Weights of a small contrastive image-text model: text encoder activation gelu, 7300 steps.
Rows from block 4 of the image encoder of a small contrastive image-text model, named by matrix and row number. Rows with one number belong to one channel. Each number is 128 + 24 x the weight over its row's rms, rounded and kept within 0 to 255. All counts start at 0. Numbers have three digits each. After the name is the row's rms in percent of the matrix's.
After each channel's rows are labels from the 100 images, of 14848, where the channel reaches its highest value: "colour at peak" is the nearest of a few named colours to the mean colour under the peak. Only what is clearly more common there than usual is listed. The data: photos with spoken descriptions (Open Images, Localized Narratives). In brackets: how many of the 100.
# convs0: first 3x3 conv (encoder.blocks.4.convs.0.weight, 144x144x3x3, each kernel summed), inputs 0-143
# convs1: second 3x3 conv (encoder.blocks.4.convs.1.weight, 144x144x3x3, transposed, each kernel summed), outputs 0-143

convs0.107 082:118129116134123109131107136114136087113105122135158137114155119140117126093119114119150149145051104124118110156138091132155093097154104180153139128160149126089121121132105141080080176137139145115100089125126164078143149153148141137147151114121127124130137141171145097128126098123117138127124096164164129093078133110127140147168103135112135107131089119137117105137073162168113141108131118118133151103170078126137101137104184096103142
convs1.107 099:122182122127100105132149131140148104151071107137122132174108114103117140117110131140189141179111139138126135114119133120135134147119187120154115128112112138148131109148121120149119104152176141155121133149123125150156120140144114152133164168093110101151116186125169092116115133136097132159123124080099131079075116131117125134129140121106144103125149127145100125124149129154134156126118120080085112124115108139121111122169165097175207
colour at peak: white (25)

convs0.143 094:114106118119127104104151147135102150105134139135146156101093116099141101091115101151143102139129123094121125133111055149144157137148145128104107105116100108130084090162117141132108109106132151170062129124107133128140104124108100152078097097110102168109143069130091121116133107153130094134107118083175136118116096114151077193135128103130115084133121093125128122106099145104113142119143083116128140138101121118115140117114123088111128
convs1.143 084:184134185091096151148115119130093095139144181120088150147114100138143119129161148117164099099128105122110136116089104128138150105121165106130111118126106152110137110101113136142124137111140104124124106104115067106126120136098126112112163139087116139162109110143119128120098131167090104156098109131057166149132111120125133141156117104159096102159109136118110168148161120093100105146133132123099175135086133106103085099119111123137113
colour at peak: black (59)

convs0.99 139:099111142101123130163097160134117118153109086121081156110085131141111120123148052125079123114135129103125143132128098129078134110108127162140145131120149116164145120129136125156122063131123108148162102101115141086098169127088132108114130152100095128131126096098072155107111134148132105164160139155130122145149103106136130094131079135139116109125144176127154137109155162147125134171139093156104092127141147140130110120149116172096139
convs1.99 111:170178103141133139118112143103131110094170106124131089113092082153139087098148109131131117121130121114112137140135111120101101182133125090137143111148101115109150116132082117071135107104105076116129112127106081094098135125120110104141131090093179136125137074103110164109109114134140095107098124082120102097157113120136149128120138122087132104114129087139139126147143091141120103137104108112147116132095110147119075149150094109091133
colour at peak: black (43)

convs0.102 117:120065167117121149143165103115139129180149068144131130093137138104145106135095138103126137090132115082142116158109160155146113129128080078127177119135165094121123091127134125132081126116126169101135101136156127125111125124138094114109176109126117095144100131130103123098125098122100122136103154119130115106118139086107132115097115090117116142112119122125063087124130102088123121109102135174139119150110131150140118084125159175132120
convs1.102 106:154109147139119136157138135158105146132182116129157127163142149136134143136113133107169109148107173113128121126139146132098111128109133137143154132083172089124152117129146136123122127146152098150090101114133096153118132098127145121121117147156134128116123117136115097119155128177091148122132086108092095138116164138159128125113090095129118121127104123088122114097187101097127102191103140115149123139199111176093148073166106157109162
colour at peak: pink (33); white (29)

convs0.115 117:177140104125115166127144107114097120124134105119147151126189137054107138103128118151104119169131097121156095115134186138121146118080132129152169088093132121126134101113113141124116076095134099155131148083111152130123141117142142118156138136145109134072162129114181143165126142140142155166141148148135123126098141106112121073145140094150109139135123108115128118163137112151121137089141110100105112117084105093147098134158097113118112
convs1.115 105:122147102113148165090110107102133121118108076140159127126107115119122115146159128147117157123095121165126129167152115148132092087115141141139099100122136139128140115134120110153073131154109128131143137128142125107134106115224134134102132154114155112081085141117062144147106088129093173129105118107087120148081106122153073093127112164137108135124140107107116107124114116149083127172140161125133135120090137148127127127160140124153108
colour at peak: pink (30)

convs0.103 095:135102104125111129088153125091101165113142101130094114099137170132111111089134152125078141106119134074138138118140116108115124137115123106137078150119136127160077133120097104125152083088130119105137100125098129102133115138135135139102089084127114078140107136124084152097091094145134133105140135111108099087073125102103078079112147153121081121099142079145137145125120099122101131097145138138157120112127138165137122125127111129077128
convs1.103 096:112166146107128173115136139081135145120133093123120095150087140148139137141169143119131133138106116125124102167131100128140139164123128097169148086129126071176191131139125114123127116118117175139128124138085122181119168124131106145112125109164130128149139172092105121161088116194112107089124097137131129168152160122126138130142148109130095171118088133122112136135119176121136112140150107115111121118122149147147117166100085149153153
colour at peak: grey (60)

convs0.93 089:117117092185086101107141081155116179155156113151116160086102085136133105115145119132138126101097128106167135109113110116146150145164146106169155124111122172122116130127119134156145104120105134140156144128090099108117148110108079130115148131160154138116143145103115180118137157133176128131116134157154135134112100099143138095093177168162110131104136176120169099129127147092145131121144103122123170112139139161119119142121172138106161
convs1.93 096:108108185124101115092151137074088175110093101121146107155138113105113080125111104130132129136130150157130152107115132145135091141097110107116152117116148124064117161129138112103175181135105126133106111109113152115092135118141169079077144107132121142147127129140110142099109115153107118121088100126112108166161100115132139124131136138150137126112087094106081104128123139127142118109138090138117085098127156096116123092159110144140072
colour at peak: white (41)

convs0.41 094:129144112110135153123120111141127122132135126096102136143155096195123135140119090106091172114117063118107117162120158119104136157150095153185146110154130132140134183124162144097128152172120099138131153109153093114121136110139112105123100093160136109159143064110153145105154133123125154129096116131143093195118121123118133146170111116144100098116134084102120129113173108135125144123159133153105125094124112112071144113131127140115142
convs1.41 108:115125103167121127113122112171149129111130106143135109100147167108117102096143136130127109160106128128131120110141084109094119123180087098107162102140141110111131159194107185097119160083161126074111139119135100117087100118145117146104123123111069138112150121128079115114080121106150120124101131098125122085096149137150127146127104152106117112122150132119134158125085125116110119072097144115136105121139132129136174097118109127175113
colour at peak: black (37)

convs0.42 111:131098119112154118102138201089158152090147158119138134128105128144148111080148113102155104092141092118105145143128143142147144124108142123156145122127195151136101116166093107137128084115111121088131164105125136125141126113123141093106133108080103114122119111091106146131124116111113151089108098139149085120121140107134115086127111087167107064115136122119144104113140100100160140138071107146156114151131120102094122166123121089112130
convs1.42 101:127157122104095099126142078133097106100147115157116136090121156126107121100189131118132118097118128098095105169080092087131112097126120102118133091126127112130131127134088109091102137105122106120066101150115137101077096120088116120054117120086161120120136096132116136130106129108123134123105144117132150116118141160118091119117101099124133071075136135137115130156123147138138131109095130101127096122099139084104118096158124104117136
colour at peak: black (46)

convs0.77 114:100128100118161141149126091155129128066132128133140120125122176130121118132144090130126116161106133140132097130139118037158103128155143087141077132138107117153117128145151115113117139074138106086116120127107116130052144140129134161112132141107138125110148130155159129154146080116114144158143124128123097133118135134117123122086122096120124123120090117115089085134100143122098127174136146116099134146141099133133064183139132121086104
convs1.77 087:163127192094089148131130133094109103144115077136116096118116093084108163118149111131136145142190139116137158114114129066148119115133139124129125125146101177157120162134085123146106104111132097127130148144125131101083124102124128105119119177127141145111100108145135123113126149124119091147133147147133145158140177134093114105063112126122125142123100157130112159099067171136132140103104105162120117133112189120110107136143116139111131
colour at peak: black (42)

convs0.137 082:129133154122123143102115152089116135134167154128135100141123141142094116105110127137130105092137106089119171101112128107124134105127125104131089078137099119124186167200097124116152136120135110119099122080102152126088175149101174124132121125152099134128111130108108124147152145112148128143090078137109124037112140112124133111099140126181147120095136126150176142127171121126127116145120128113151118119134176128119127124095139101134093
convs1.137 089:128139118115112131122133126090094140107102119113131146132131119113117131150126137136140122149106137095181206125144078141128120145130097145090136126171092106145078159105098153125131130113104099150141128134134158087084138116128126103093106144060141113128099117151078139089167120183111123155112115120137124161125112129128093138150115098089102103190143103150102104140120150139118111107138144131112122155122129111128175107143076115155118
colour at peak: black (83)

convs0.31 087:147134124124078131121144156123079143115186084115122138143128117118137126152136144117140109134142142137120160098166161110107122150123108133161149140112097123128140146121121118134143198094116105115133153173125089079124176124132119179095132141109121152141145086118158145116156153091110150142162162132102136121174112123147142106125100162144119165112119115110107133135137108095138101170078089129158137129148124126173127095170131110180108
convs1.31 100:101142142174124104122132133125127154105089095133147114122160140126126099092092133120099073087100141111159136141134072133106102091140093149105115110132151178108111093137135115109134176148109107157143115121123151111112117122162110134128100102126134159144168117124095093075149098152114132183119146128160107124128165121088157100134138160103111121125096136147102141117094113102138087094084117103079094112122114136118093111119141110152131
colour at peak: white (32); pink (27)

convs0.40 090:137106098127137111107110110081132107111111136118144129097121167100141094097105106144130155122080119118155114102115106115126128106125173136129083123120118113057132109135163076148131145169129090087099108122131167110113103108131092133141102151107138148092168121109106117111093130116109099124102154147182138166138109125118124162116172125131126112109153139162050110124134116114101124189139132092143124126127141152109108128124135169129110
convs1.40 097:149120085135079099116105101112125149146132168112158136165138120123167099099123114117130104126107076137137120089125112127184170154079133131127105111103114154138159145143148126136120108144162114105116106141115118119123138128149078146090122100170145160135119089105128155116089105131134081128113107110119078155153131114107134206143118122133114155138137103175145130102142098147112124062138121165155116137116103150117116142164108130134116
colour at peak: black (47)

convs0.9 087:162114102102137108127178135100118162131110094154124131122097130115142113138141144172123102088090134113134114117124111125147114110137121096111094133138107152130119128129111136159113111122088124160146141174120128079136140146135099153112122092104129098074113129135125073060141117123133117066096127099129125114082137122132138122125151141116115090143127131094069097133144126100120147149077104121169128099137091098137126073114093176128135
convs1.9 089:142128188166106089139149145142158174118148185141117106109186163140133136092132143156143153085146164145171125151159137142155117136122114146143134108118138150103151123167116099160115123133139127124106185138154135161159157107144133165180117118112160156126134140121128072117145144143146123102100143186121104161096180097141163118124133097154151148136116125144141126117152139088105167126116123108134115146113138119116145106123110103128109
colour at peak: pink (25)

convs0.119 085:119144121124115147149090148117125170116113134141134131161131163075104145118131130154116128155130127135147139128140164146122116179141142117151117104172134129143185119090136095127150125135104099129085141158148137094093122173139157120127136141121097145105115143127150101147106121087140086161156111152103136116110117128092149092137137093155150162137118127121077090171114134141089139131128102095133177113085113130107092151149089140204133
convs1.119 091:174098091152120144112136106113147104126072071135076161145111123104099140104120146117113127089123098074139125139090084120139191117091125140126116092125162114121093109136125095108110166168107111126155111147135105100184121118107115129138154151121174107098145102122127140095123095112122146138105081135093135128158149149123124158115100141130141161086154140125112114113100084125145101144120141114139107137126109136123122121157128115083102
colour at peak: pink (29)

convs0.1 065:159172119122120093140134079131132130095109114145125140173125137064147086126167139115077106184122152097132087165128140110131114116127155113138098101108104154117170118117132114155153134091122103158125078096121135135094115146113139112122173138142120173147124095137159073161124103111067132086132104127106139123154144130114122120073141138138122128118121113133118109159132141148103108121146085123113137119119110137137110159139152118135183
convs1.1 097:153082164136097118128120139099160135094063116170148093134158108116102135146114127146141111118123127141163142122136078141119160110146112114114134132111123147100101147140132078176104196154100142142160132165129145133120134166110093135125146117104119100115100151113114104120143114128093146117117100115145075115106147127139122113095171143159089144100096122139157139130132086142128151098110112096154112137121113135147161120113147128062081
colour at peak: white (29); pink (25)

convs0.48 140:163133172086168111159116094158126120150095133098122122104099110108137137107104147175130098106124108116068116109084093100117132098130137125118124154122107101102164109111103094113128081130164126131123135107114084133153128131113111143152105175128122106154115170158131136117155163157128113143111172138096098127128129087137113135192112140105128132141137101090121140117135159137099153121137136145162088108128153122150069084145123142114160
convs1.48 111:119141152125154131120121089124155132150161131128114156104081089115100113094087105154142150138133121151120100132094146118148131101107109083154066136135123081143106123083121118110127132095143076115134127100142083100109115129106107099111096160142157120143144102117149122099113135127113122103152150129157170163134086105096110148120136130108112084098136179148123080125177103123141144125165158136170123103120140143114077139116095102125116
colour at peak: pink (38)

convs0.94 146:123106100152059106142144126093142130197099164158134141128124122118170109127113101122134121121116157119144092151118124169066124128140128138140109136146122139140106123131120119107101150125123154142153124155102106104139137152121139068147076115121121122130114095166134115108093113130107148139144126148123165139193134103117159126132154114095113139146176175101126089125115105107146156058108129129178127095133131153119121129138128089118096
convs1.94 127:114117091138172113112132105111144127067134097090114092100151117118122114128137097120132116127132102108121118147148148121116133121155135112097109149117189112111101147131135123150132118069122128140116109105165128089150117144083112084109100143143114126120128105059153162100115119069126103133130127160124098114126125104135104129143116113167115092139173093107107106111139117122139098199141135120093132116142111132149064077108112120117113
colour at peak: white (25)

convs0.20 106:110172128150150122169119102127122126143160137123130120083126118138136140153153122144131116109155138118096110108159121035125145115135146130122111115107138138108151125113116109115192143103095191132092161133155102156154099156127147142150039112144109128102139102118161135126132146111117106104124153109093149139171092132133162134129121141157152117114114150124095135136103122129105087115136087084129147112138113114125156111121148088102093
convs1.20 104:144123162111138113143110133145141109122134093118148123118110152125149103117125105140124090124097103117122131142117135123134125133108151087103107127152101118120052131192094113116118136125118147171147137125175099155111165133127122123109112106104167124152171139138153163124143111124148072077123129105105124117099146089126094182144138134132117116130095107128143096103151138137179140167165132065097110128133128079104136127134086157120081
colour at peak: white (37)

convs0.86 131:094114106120077126125143119145117149154132099143085158108103133122112147157084192127125095111124120158087124125131129123144121116136133118136124149114078093097138140133152116126170126176159158173142117134128133116094105162107128134155137130162137131114120093138121129125095161124124115119151174133098144197177094114097153069135135100120145097146125122153107090161119121132125114117117068156118100098092124134119127105102117167106137
convs1.86 104:106119087112110128134117133130121142084138134117120151141110126146121128114083118121101164139072141075085157109106130106104103134099103114135134148148123115133093116120125097114113100150141116134132144160159145076138125141135140094106103151146122134140111118093123123101147128107139107112183144100085159127067101142102105091157126128172101045108117161130132133120159114129154084160147118138150128137140085135146122135174120135180122
colour at peak: pink (25)