config = dict(
    encoder_arch='resnet',
    model='contrastive image-text model',
    dataset='photos with spoken descriptions (Open Images, Localized Narratives)',
    train_examples=101725,
    horizontal_flip=True,
    color_jitter=0.1,
    tokenizer='word',
    loss='sigmoid',
    encoder_activation='relu',
    text_encoder_norm='layernorm',
    text_encoder_mlp_ratio=2,
    text_encoder_inner_norm=False,
    lr=0.0037,
    final_lr_fraction=0,
    warmup_steps=1460,
)
Rows from block 5 of the text encoder of a small contrastive image-text model, named by matrix and row number. Rows with one number belong to one neuron. Each number is 128 + 32 x the weight over its row's rms, rounded and kept within 0 to 255. All counts start at 0. Numbers have three digits each.
After each neuron's rows are labels from the 100 texts, of 14848, where the neuron reaches its highest value: "fires on" is the input token at the peak. Only what is clearly more common there than usual is listed. The data: photos with spoken descriptions (Open Images, Localized Narratives). In brackets: how many of the 100, against the usual share in percent.
# fc1: MLP up (text_encoder.blocks.5.mlp.fc1.weight, 512x256), inputs 128-255
# fc2: MLP down (text_encoder.blocks.5.mlp.fc2.weight, 256x512, transposed), outputs 128-255

fc1.1:157120156141123142145135136178160110122100110115180114140151136201207132120161146092125137133118106137143109126137135082151079184106121184084197086141169164093163137065137105191069146110199136096119112148121138121172152131110070142108140099110146093133126064137133173117094098101105196129098097107104178149123087070154218138133111163143150092141159140117103146135172089145130149128080
fc2.1:127073147174136162062106140182051114162080149122163115165147121119158140072115180129169117145144171150127143090198186153096190109131099167125193170134133145149151117133103138114174154142133228192166132116100184131129098072142100077128127102102129086101125133115120139070167116088116107101132158077128161162125087149158155092112111155127118144113129149094096176151107137091128161138086
fires on: "<end>" (15 vs 1.7); "," (8 vs 3.8); "fire" (7 vs 0)

fc1.88:098144138160113077170122173149134121164124103160156131139126117035142162079177123136077141167121077121098125149085116124094174108171121175145116105071167140139187159095146093131137148095146159116123184100104205134128155138098139154172142123151172105140088136141115114150190141135181144096126135093134072096165194123125147109091110120096088051123072111123112130121080132129151107116141
fc2.88:110141137108185134113128130069111130083102176090208146103165117085124115097127139106141152149144174157141109176111131132102141146149091118100196132087075130074084154132096151135116099126174161135171177112071200184138057102127156178169104189108156063115075143100096122157160119118095148138163157118145116171172093151138171078118192137155102100115105142140054105138136149158107116190091
fires on: "<end>" (12 vs 1.7)

fc1.57:126154169130116121105121156175143067108083132091102104138118127131179173179053089140167135125148125189083160149136097119143157165140123166131137095125148063168132130112174149105188105153182110172062157133126127142112069134162147106089146096118138160160099112124181164134111159098114130152166139043154145144087107166083129129160042053131086098166153081183145073114108122129139161103098
fc2.57:153112113122104136179151105130115134127117084080159083086140136085073162107145102170135087195098086118129137163129107061112107167115133141151145150182077118106131123167078127121138108107179099175163111103148104136118134104114135095133121177101187104139130222105188130138099129162163137108158167141125152129131111121112111132174148098126091135082072122124124088112141132144135128114135
fires on: "man" (15 vs 0.4)

fc1.69:042103121125168147055086114138145193119116158157062136153117121139163087125153186078126132127144123135134129145121127130143129138174141092132132107160120173111192091150135110122122076124108185196126131156111172095121128120086224166210106070103104106146112116069113102095127150169124144128136174108130121110130116106134171115121167106111074128074210197122088134131102151093112164165125
fc2.69:177185121117124105176142179120165103117112185101147087123166128067101170127100141134139142148166132088095153111172102142143137148081119180118144118132077098168118123051090119105108156149124122050121141123108074126124118154107031133088133138152105111089148097123108147110154096120107129154037125156144122073150165147118075149149135126173136126144129075085181155136145157144139116111095
fires on: "there" (11 vs 3.7)

fc1.230:178133129113052099100103076131129145177109055148159116113094136125132129069189166141069103115128088131106121170151096136202141118163135125187152132133181163138130104167110223103098151138107113144109102181196149135144113158133088119121131136127070104086142083166114145137129162109143172064117132078154137125167148119149118108106108099108169125051177109118128164133127123146120146185179
fc2.230:137134136142122106152122121112136173131155108114128148110122127118145148110148114128187204119049124105111138136047121102096107125172171139116169086123112039134149156154103068150168122135139133097189153135068142135109096125127126156141146172134140136180139083058086117107143156141108115155102167149132139116143086109095150190092132083118116131098094110152167104084148126050142152166125
fires on: "there" (12 vs 3.7)

fc1.118:137134164132114142141107140140098088165216137077110121161101110049143093163144214184061072134146126102180163169106188109097110105121149187139186137133163154082171138067099110125079099168172122119114127081114118115179176147107154090059175121137102092167117126120097128109151090170117108151127127084113149103098140048106169121141106145137110112069113117144148135148158080137096116136110
fc2.118:094102061148088177164139146089121130116097097120130126127107150108142146116077113088106158138121204077104131117085146175151110187083148130090155122145066147145095176101066137129132078105073124161105102077131112121153170112115071118189162131123095157092122186115146128073063076136111134115225161181147170107106101094137183137107159189137183118137124099195165166155134123141133122086098
fires on: "there" (12 vs 3.7); "can" (9 vs 3.3)

fc1.197:109123158113100148119113144175080066071149186140103103151172107115099169131123158136082111146138153118128133146155061103113129144152172162122138045142104140134130122083088151178116121105166145146164125165145145144108145115158117106180106108046194139145117085185126136123130147073152182183087127123080166120090125133148106173102132099123167132086117130119110100145096143120122127129167
fc2.197:140154127133132131115122100123102166137091134169180186065176122129125089082131119156117143093081095134125119149100078183123135173111078153124105111177203139181103099125153148168194133179110072163131153116119087157156131093179107101131099134137076110138109138115070105148135107108100130142132167097117137122153170133146153159157142114103177161146132038172114159152152100116146133137189
fires on: "are" (14 vs 2.2)

fc1.122:129151121105131178157142158168144091121172105132075113106070107109114093099145101150109147107144158124160109155076137057091185095134135089143131135170150109150207086128171042103109159105117159107105152138147148119161155149166151160095060188136126088095156111071079124141159108093217149116116087155099143127102112092067116152120148117140064136143136108144116094121109140120092135116101
fc2.122:077120159128161065122159117126106082075154133156158086160141128056116129106114115164170152099132063111086136072128129095104155115129142090102118136101096108166173139081164084102077087160115151099136180127091105157132088156130119100145123179106136178144076154129094081149141119130215114125082168119137122113128137077156132133187108115209133200156128113141099136109211111154137109092086
fires on: "are" (18 vs 2.2); "we" (11 vs 2.4); "bottom" (9 vs 0.3); "can" (9 vs 3.3)

fc1.376:090090134194140162188137196125164091098172149163165150125106173132147155084155158135108136109070160130094162149148134158133102094126070141139140156074144148126101198178201134114099089123127123084153146156131062126119105120126082105075087133166151106100122138090111109123099126122118124136104176177074073139197088115141064077129078070082117154157140095166147129116124132138097098185112
fc2.376:137116153098135094166117061159133085154078116135142105155117085188147163140144169143121126106202184138115092129117090118120114080130140106208111116108099124132083114157020137030168137112098115121076072137098151185158103119152114087071134093105130153190115120124133133175119131091117074182144160129149152138153122136106126164134132141153104106052155165164165085146120116152130150144090
fires on: "are" (17 vs 2.2); "see" (7 vs 3.4)

fc1.511:113098152142197170100080135156168150088070144133121125142099052144127094106158124086109161168117169100154153118153107151175170107165150207128108102156161097089066073088190129152115134114084135156121198111113113136168164136137133123148087143136069151104110104123158194176066110135092109141181109095173112091131126182088146125133155131088138185155145185186154077146194159155133150159109
fc2.511:148129125111122125117084134139133109118107097179144131105110180107144013114165131132141072090126127122120117120110131138106112243159090103135152133140167158171114153148143155153129160098135119091150170128132141157077140127169150065130113122148064177114123107095109101134159093144181115148109110057103103132147166121127134135136157179088108090133128183137113132075127180145156102143114
fires on: "there" (10 vs 3.7); "bottom" (8 vs 0.3); "are" (8 vs 2.2)

fc1.143:092111155094137167147132139157111194158119183178143141143077102150168100133129166102087125180079098163100105091109141058135139100103106101130189168182162134095121143173100128085099149137161087139119100217154089089139118167133142160138116156112141114114135140144131127059086083068076184186118051109156150116086203169098170142083171099121147102201147133075073139158146179142109125114091
fc2.143:134135144137113101065165153146139108109198099113112072113146103157142120134119144140097114108094085144113151118141147113143124189131181084169140136098074114163135068125139093170106088108127100117092179131120121137149153166108083211139149153155119164124170131064133098171093120140106150168170082121105156146153079135126172156142124132206166144169149153066083134104135139097143157125132
fires on: "there" (14 vs 3.7)

fc1.104:162125101105038135154102190080210127101133117121093113115115102113162100135140165077115148133128171149165091112155129064190134111122120168140126132141113128125155155110074096167100132157128174150129142169164129108117106084112095111172130120122138070156120119101126172113135104122087065140174080127117106178171159125095164111138126075132076123133079181150132115124111121088179111100123
fc2.104:118165128157148062099085086163102136147144115138124104141116150103134165185058133119185097137155199121144158130195159183153123127180196116162114171092149155152168140121192086161176139135088092069137175133099070119153123117147095152127119132160111117096111188115155157119095089087181092193140107143186184166101176122120146147071138079131190143168136125171115117086037099161144121127084
fires on: "are" (12 vs 2.2); "there" (12 vs 3.7); "<end>" (9 vs 1.7); "we" (8 vs 2.4)

fc1.260:107093075107068128143139133192096089132140176184127124113098191120092165152112131137141165094166140137106115112120133134185125149102101128136056136139093168095174127105123172107136081166135186135131079131099147127106075164105136114200080130129123099031139155173157203160058173095124145155149168102085164113121119093112140142111149142126141144201118048096095114110092079173113130124096
fc2.260:146189108122139093128122121199090144149130112124132124135211131164129148167108113173215130153114100105147125042078146082130136147156133076117137086189086143143157124093082143131144155132094131156127104097090118110167069122126114107178098164160167118141133138140141100168052107135178118095128118069179115142087147114088109104107118121106135094137161128101096127213107120140121141103173
fires on: "<end>" (11 vs 1.7)

fc1.178:161085124150115129129143134147133136146116098192137134087097112127085118135179109190091125112168102129140094168105146166146141076069128133123106115163099047150176172141158110075150146119128161204101096119100170166139159122151107131114150116122148129121108118157073131154101090100125193177145131073089093170138179121152129189120150079132064049109086144127135154093168111105113158084117
fc2.178:106099106128132120073094160167104147121070164201101093143113179085133160129115138136113132086161097111147091161141064135159137146193127160072137116121067108144129190140110145102187134132092184131088137128112174171154097122136162117165120172164103141125080152131088091161129151096113173167052192111138180123135161158123106095078122117145115111128143109108096120160092112209185139105115
fires on: "<end>" (12 vs 1.7); "and" (10 vs 3.9); "on" (7 vs 2.5)

fc1.331:116141179060149121096127173110074157194119119134080138100178093101078132159071132191142119138159138165145101139140180110121085069156143165104126121087123171197144141166148151131172132169099108069180156151122094135129183128051145131169116089103108084156156142170181126132132107140123151160129151139133109082120132088183170117115092142102109127149178179106108107109099134058137038107101
fc2.331:089166124124088131117143101225126173086113125135071076111085141184106127068053142093096069082103151098147158104158128128127117124075140126217166109138133151088138135199128167154116158108134124162107152139160121107153171074158073125185144097157157148180103063136100179143108166076144095136182113148127087139177128120171102124128139150141114143162092130081125112162111136148143104083082
fires on: "man" (8 vs 0.4)

fc1.11:056168078020167144180073076153158093173194145192095075094142089069111131117118110110137121157161113142123098071084135110141164121134121174129120152117141145181126111152135153141137101189116123102096172122165129105110146182129124105128082126198114162156152070111102149112152152142143083080125165076150111131087112133093177117189134133074148146129117120111125153133141189134131148175144
fc2.11:121178162082159109181152086091138104146159119088100148118087178175118170113108119136077117098153164078176121100143077119122126131090116126086114157110117145112066149165113106095145145134096116121120128157113140112100144108135150077123170134148098184125180146130132102144125156140154158111120109095025146186183160145150134125144180176137112048097113167101152160150117136102124132154061
fires on: "are" (8 vs 2.2)

fc1.440:170146102172138125152093173137177121131171081100140122149128094112133134156130172130089121114119182127180182140143078156122133146141099118179145141073135132142144153086113142191156149198100117096125179166140124152179063118125125159125062133085143207120066140138157064136118116144052039054091096161097110067143082117171103146108164096133092103104065086119078059076118133113100156176162
fc2.440:072139140113128133123087201172102121128094114139154080085103116083213121184133140073132123096116166135089123104103141130116112134107143115124184183126093079114113140089118144104119098115113115090165152130086170119144111106096107129154153062131153169136111153074133177067121095185138082127155140140131090147105078128143100103094141230142125183062087101144054114096142105115131077155109
fires on: "<end>" (8 vs 1.7); "there" (8 vs 3.7)

fc1.367:133172084207120105104128132159092125142107124124134109127087125122156079171154104114078132058129156162148131140115043112088114121184073090102107123133162168112100082077175152123159127144096191148135103181119156110101193116129107144096126098106123116111138158106126122125142092087128080180129148107152095165114080199130139203178139133151147094137109125146090084100125070117093142077176
fc2.367:109129144112111151124109124133099166139082150158154109167099117118105117167144123121152162158112109132132160157136134122132151136099142125134180164136101088094123148094143120045201094109131139034188153108128094094120143078100068166138150161082153186154113146087134154177129159079094123165135125106117120108157047118133157169173171170155117195143099133170120155171151229126089076083118
fires on: "there" (18 vs 3.7); "grass" (16 vs 0.3); "can" (7 vs 3.3)

fc1.217:104138161105158112125146084133145147078143096097172119123100120126195144132138202133096148087152107128133122180129163114107135114099099072195124115171121088142074143101135087135120183134104153147107093093075166143147116078157149130169097137076145172151197157118108147115120088118124150143173144136125132161157152096094147149208108166111146145149125120157117126118091122092127169197103
fc2.217:099147095189108196110129094120128130111164130068111169089084116116143137100099089100110132136131131104061133129122129143131087102192145110139153126178120157126127113165180159119185143180102157108099080130127085201099087098121119173099140098083154110112076145136043099156146165190174143094169094166128112143076143083173099082136115117114173122101102144170083116111111201202115143127140
fires on: "are" (11 vs 2.2); "few" (10 vs 0.6)

fc1.247:176133118107098124148204142101151101113112134129122136124157098110137123115140113104107133113094152142133141168149112172146111154180174092123142166141129140168192137082091119091164183107141118121128145132164108098139119101187089127116155139128127064118128097152128140165129093166152088191067061135055132128080141108126194163123064083181084121116120200075146107130071074197153105164137
fc2.247:076175120167139151155126109152153081117145180089130069127120067137083107190143140118121173110086126146158100124118115172094167103113028109124166125060147190185170075124129045135091077140136122152162161169066156069172128112130104127165142193049174149161150144149121106114122091094168164138115171125152130111176173101134137122143184087149144084139129126085180109108110125115117145088108
fires on: "there" (12 vs 3.7); "sky" (8 vs 0.5)

fc1.233:085151170133125161142143170116163136107176126094125115131123168130088130115122172099163162098088142123073120045116152070116144114152131126075138099161129172119107150131191167161143108158158100167106139154157125149112111131110142120085075108138122107063135069172118120056177172127136129155150131176148143117135112142101097119126152067084118037077141198097155102166130131131138188088101
fc2.233:136109132155103150122072074120088183068053149099065143118156153133163146132100154156096154074147103148137118184167104077117145155087109111124169099121150111192163170131126098140143103113164160126140113120155154151135115092164135070152150111109089181208098101169099148122118112158168115125136181104138110139124179133116137167110100174053123146092071113045162071145143156085134174116097
fires on: "<end>" (12 vs 1.7)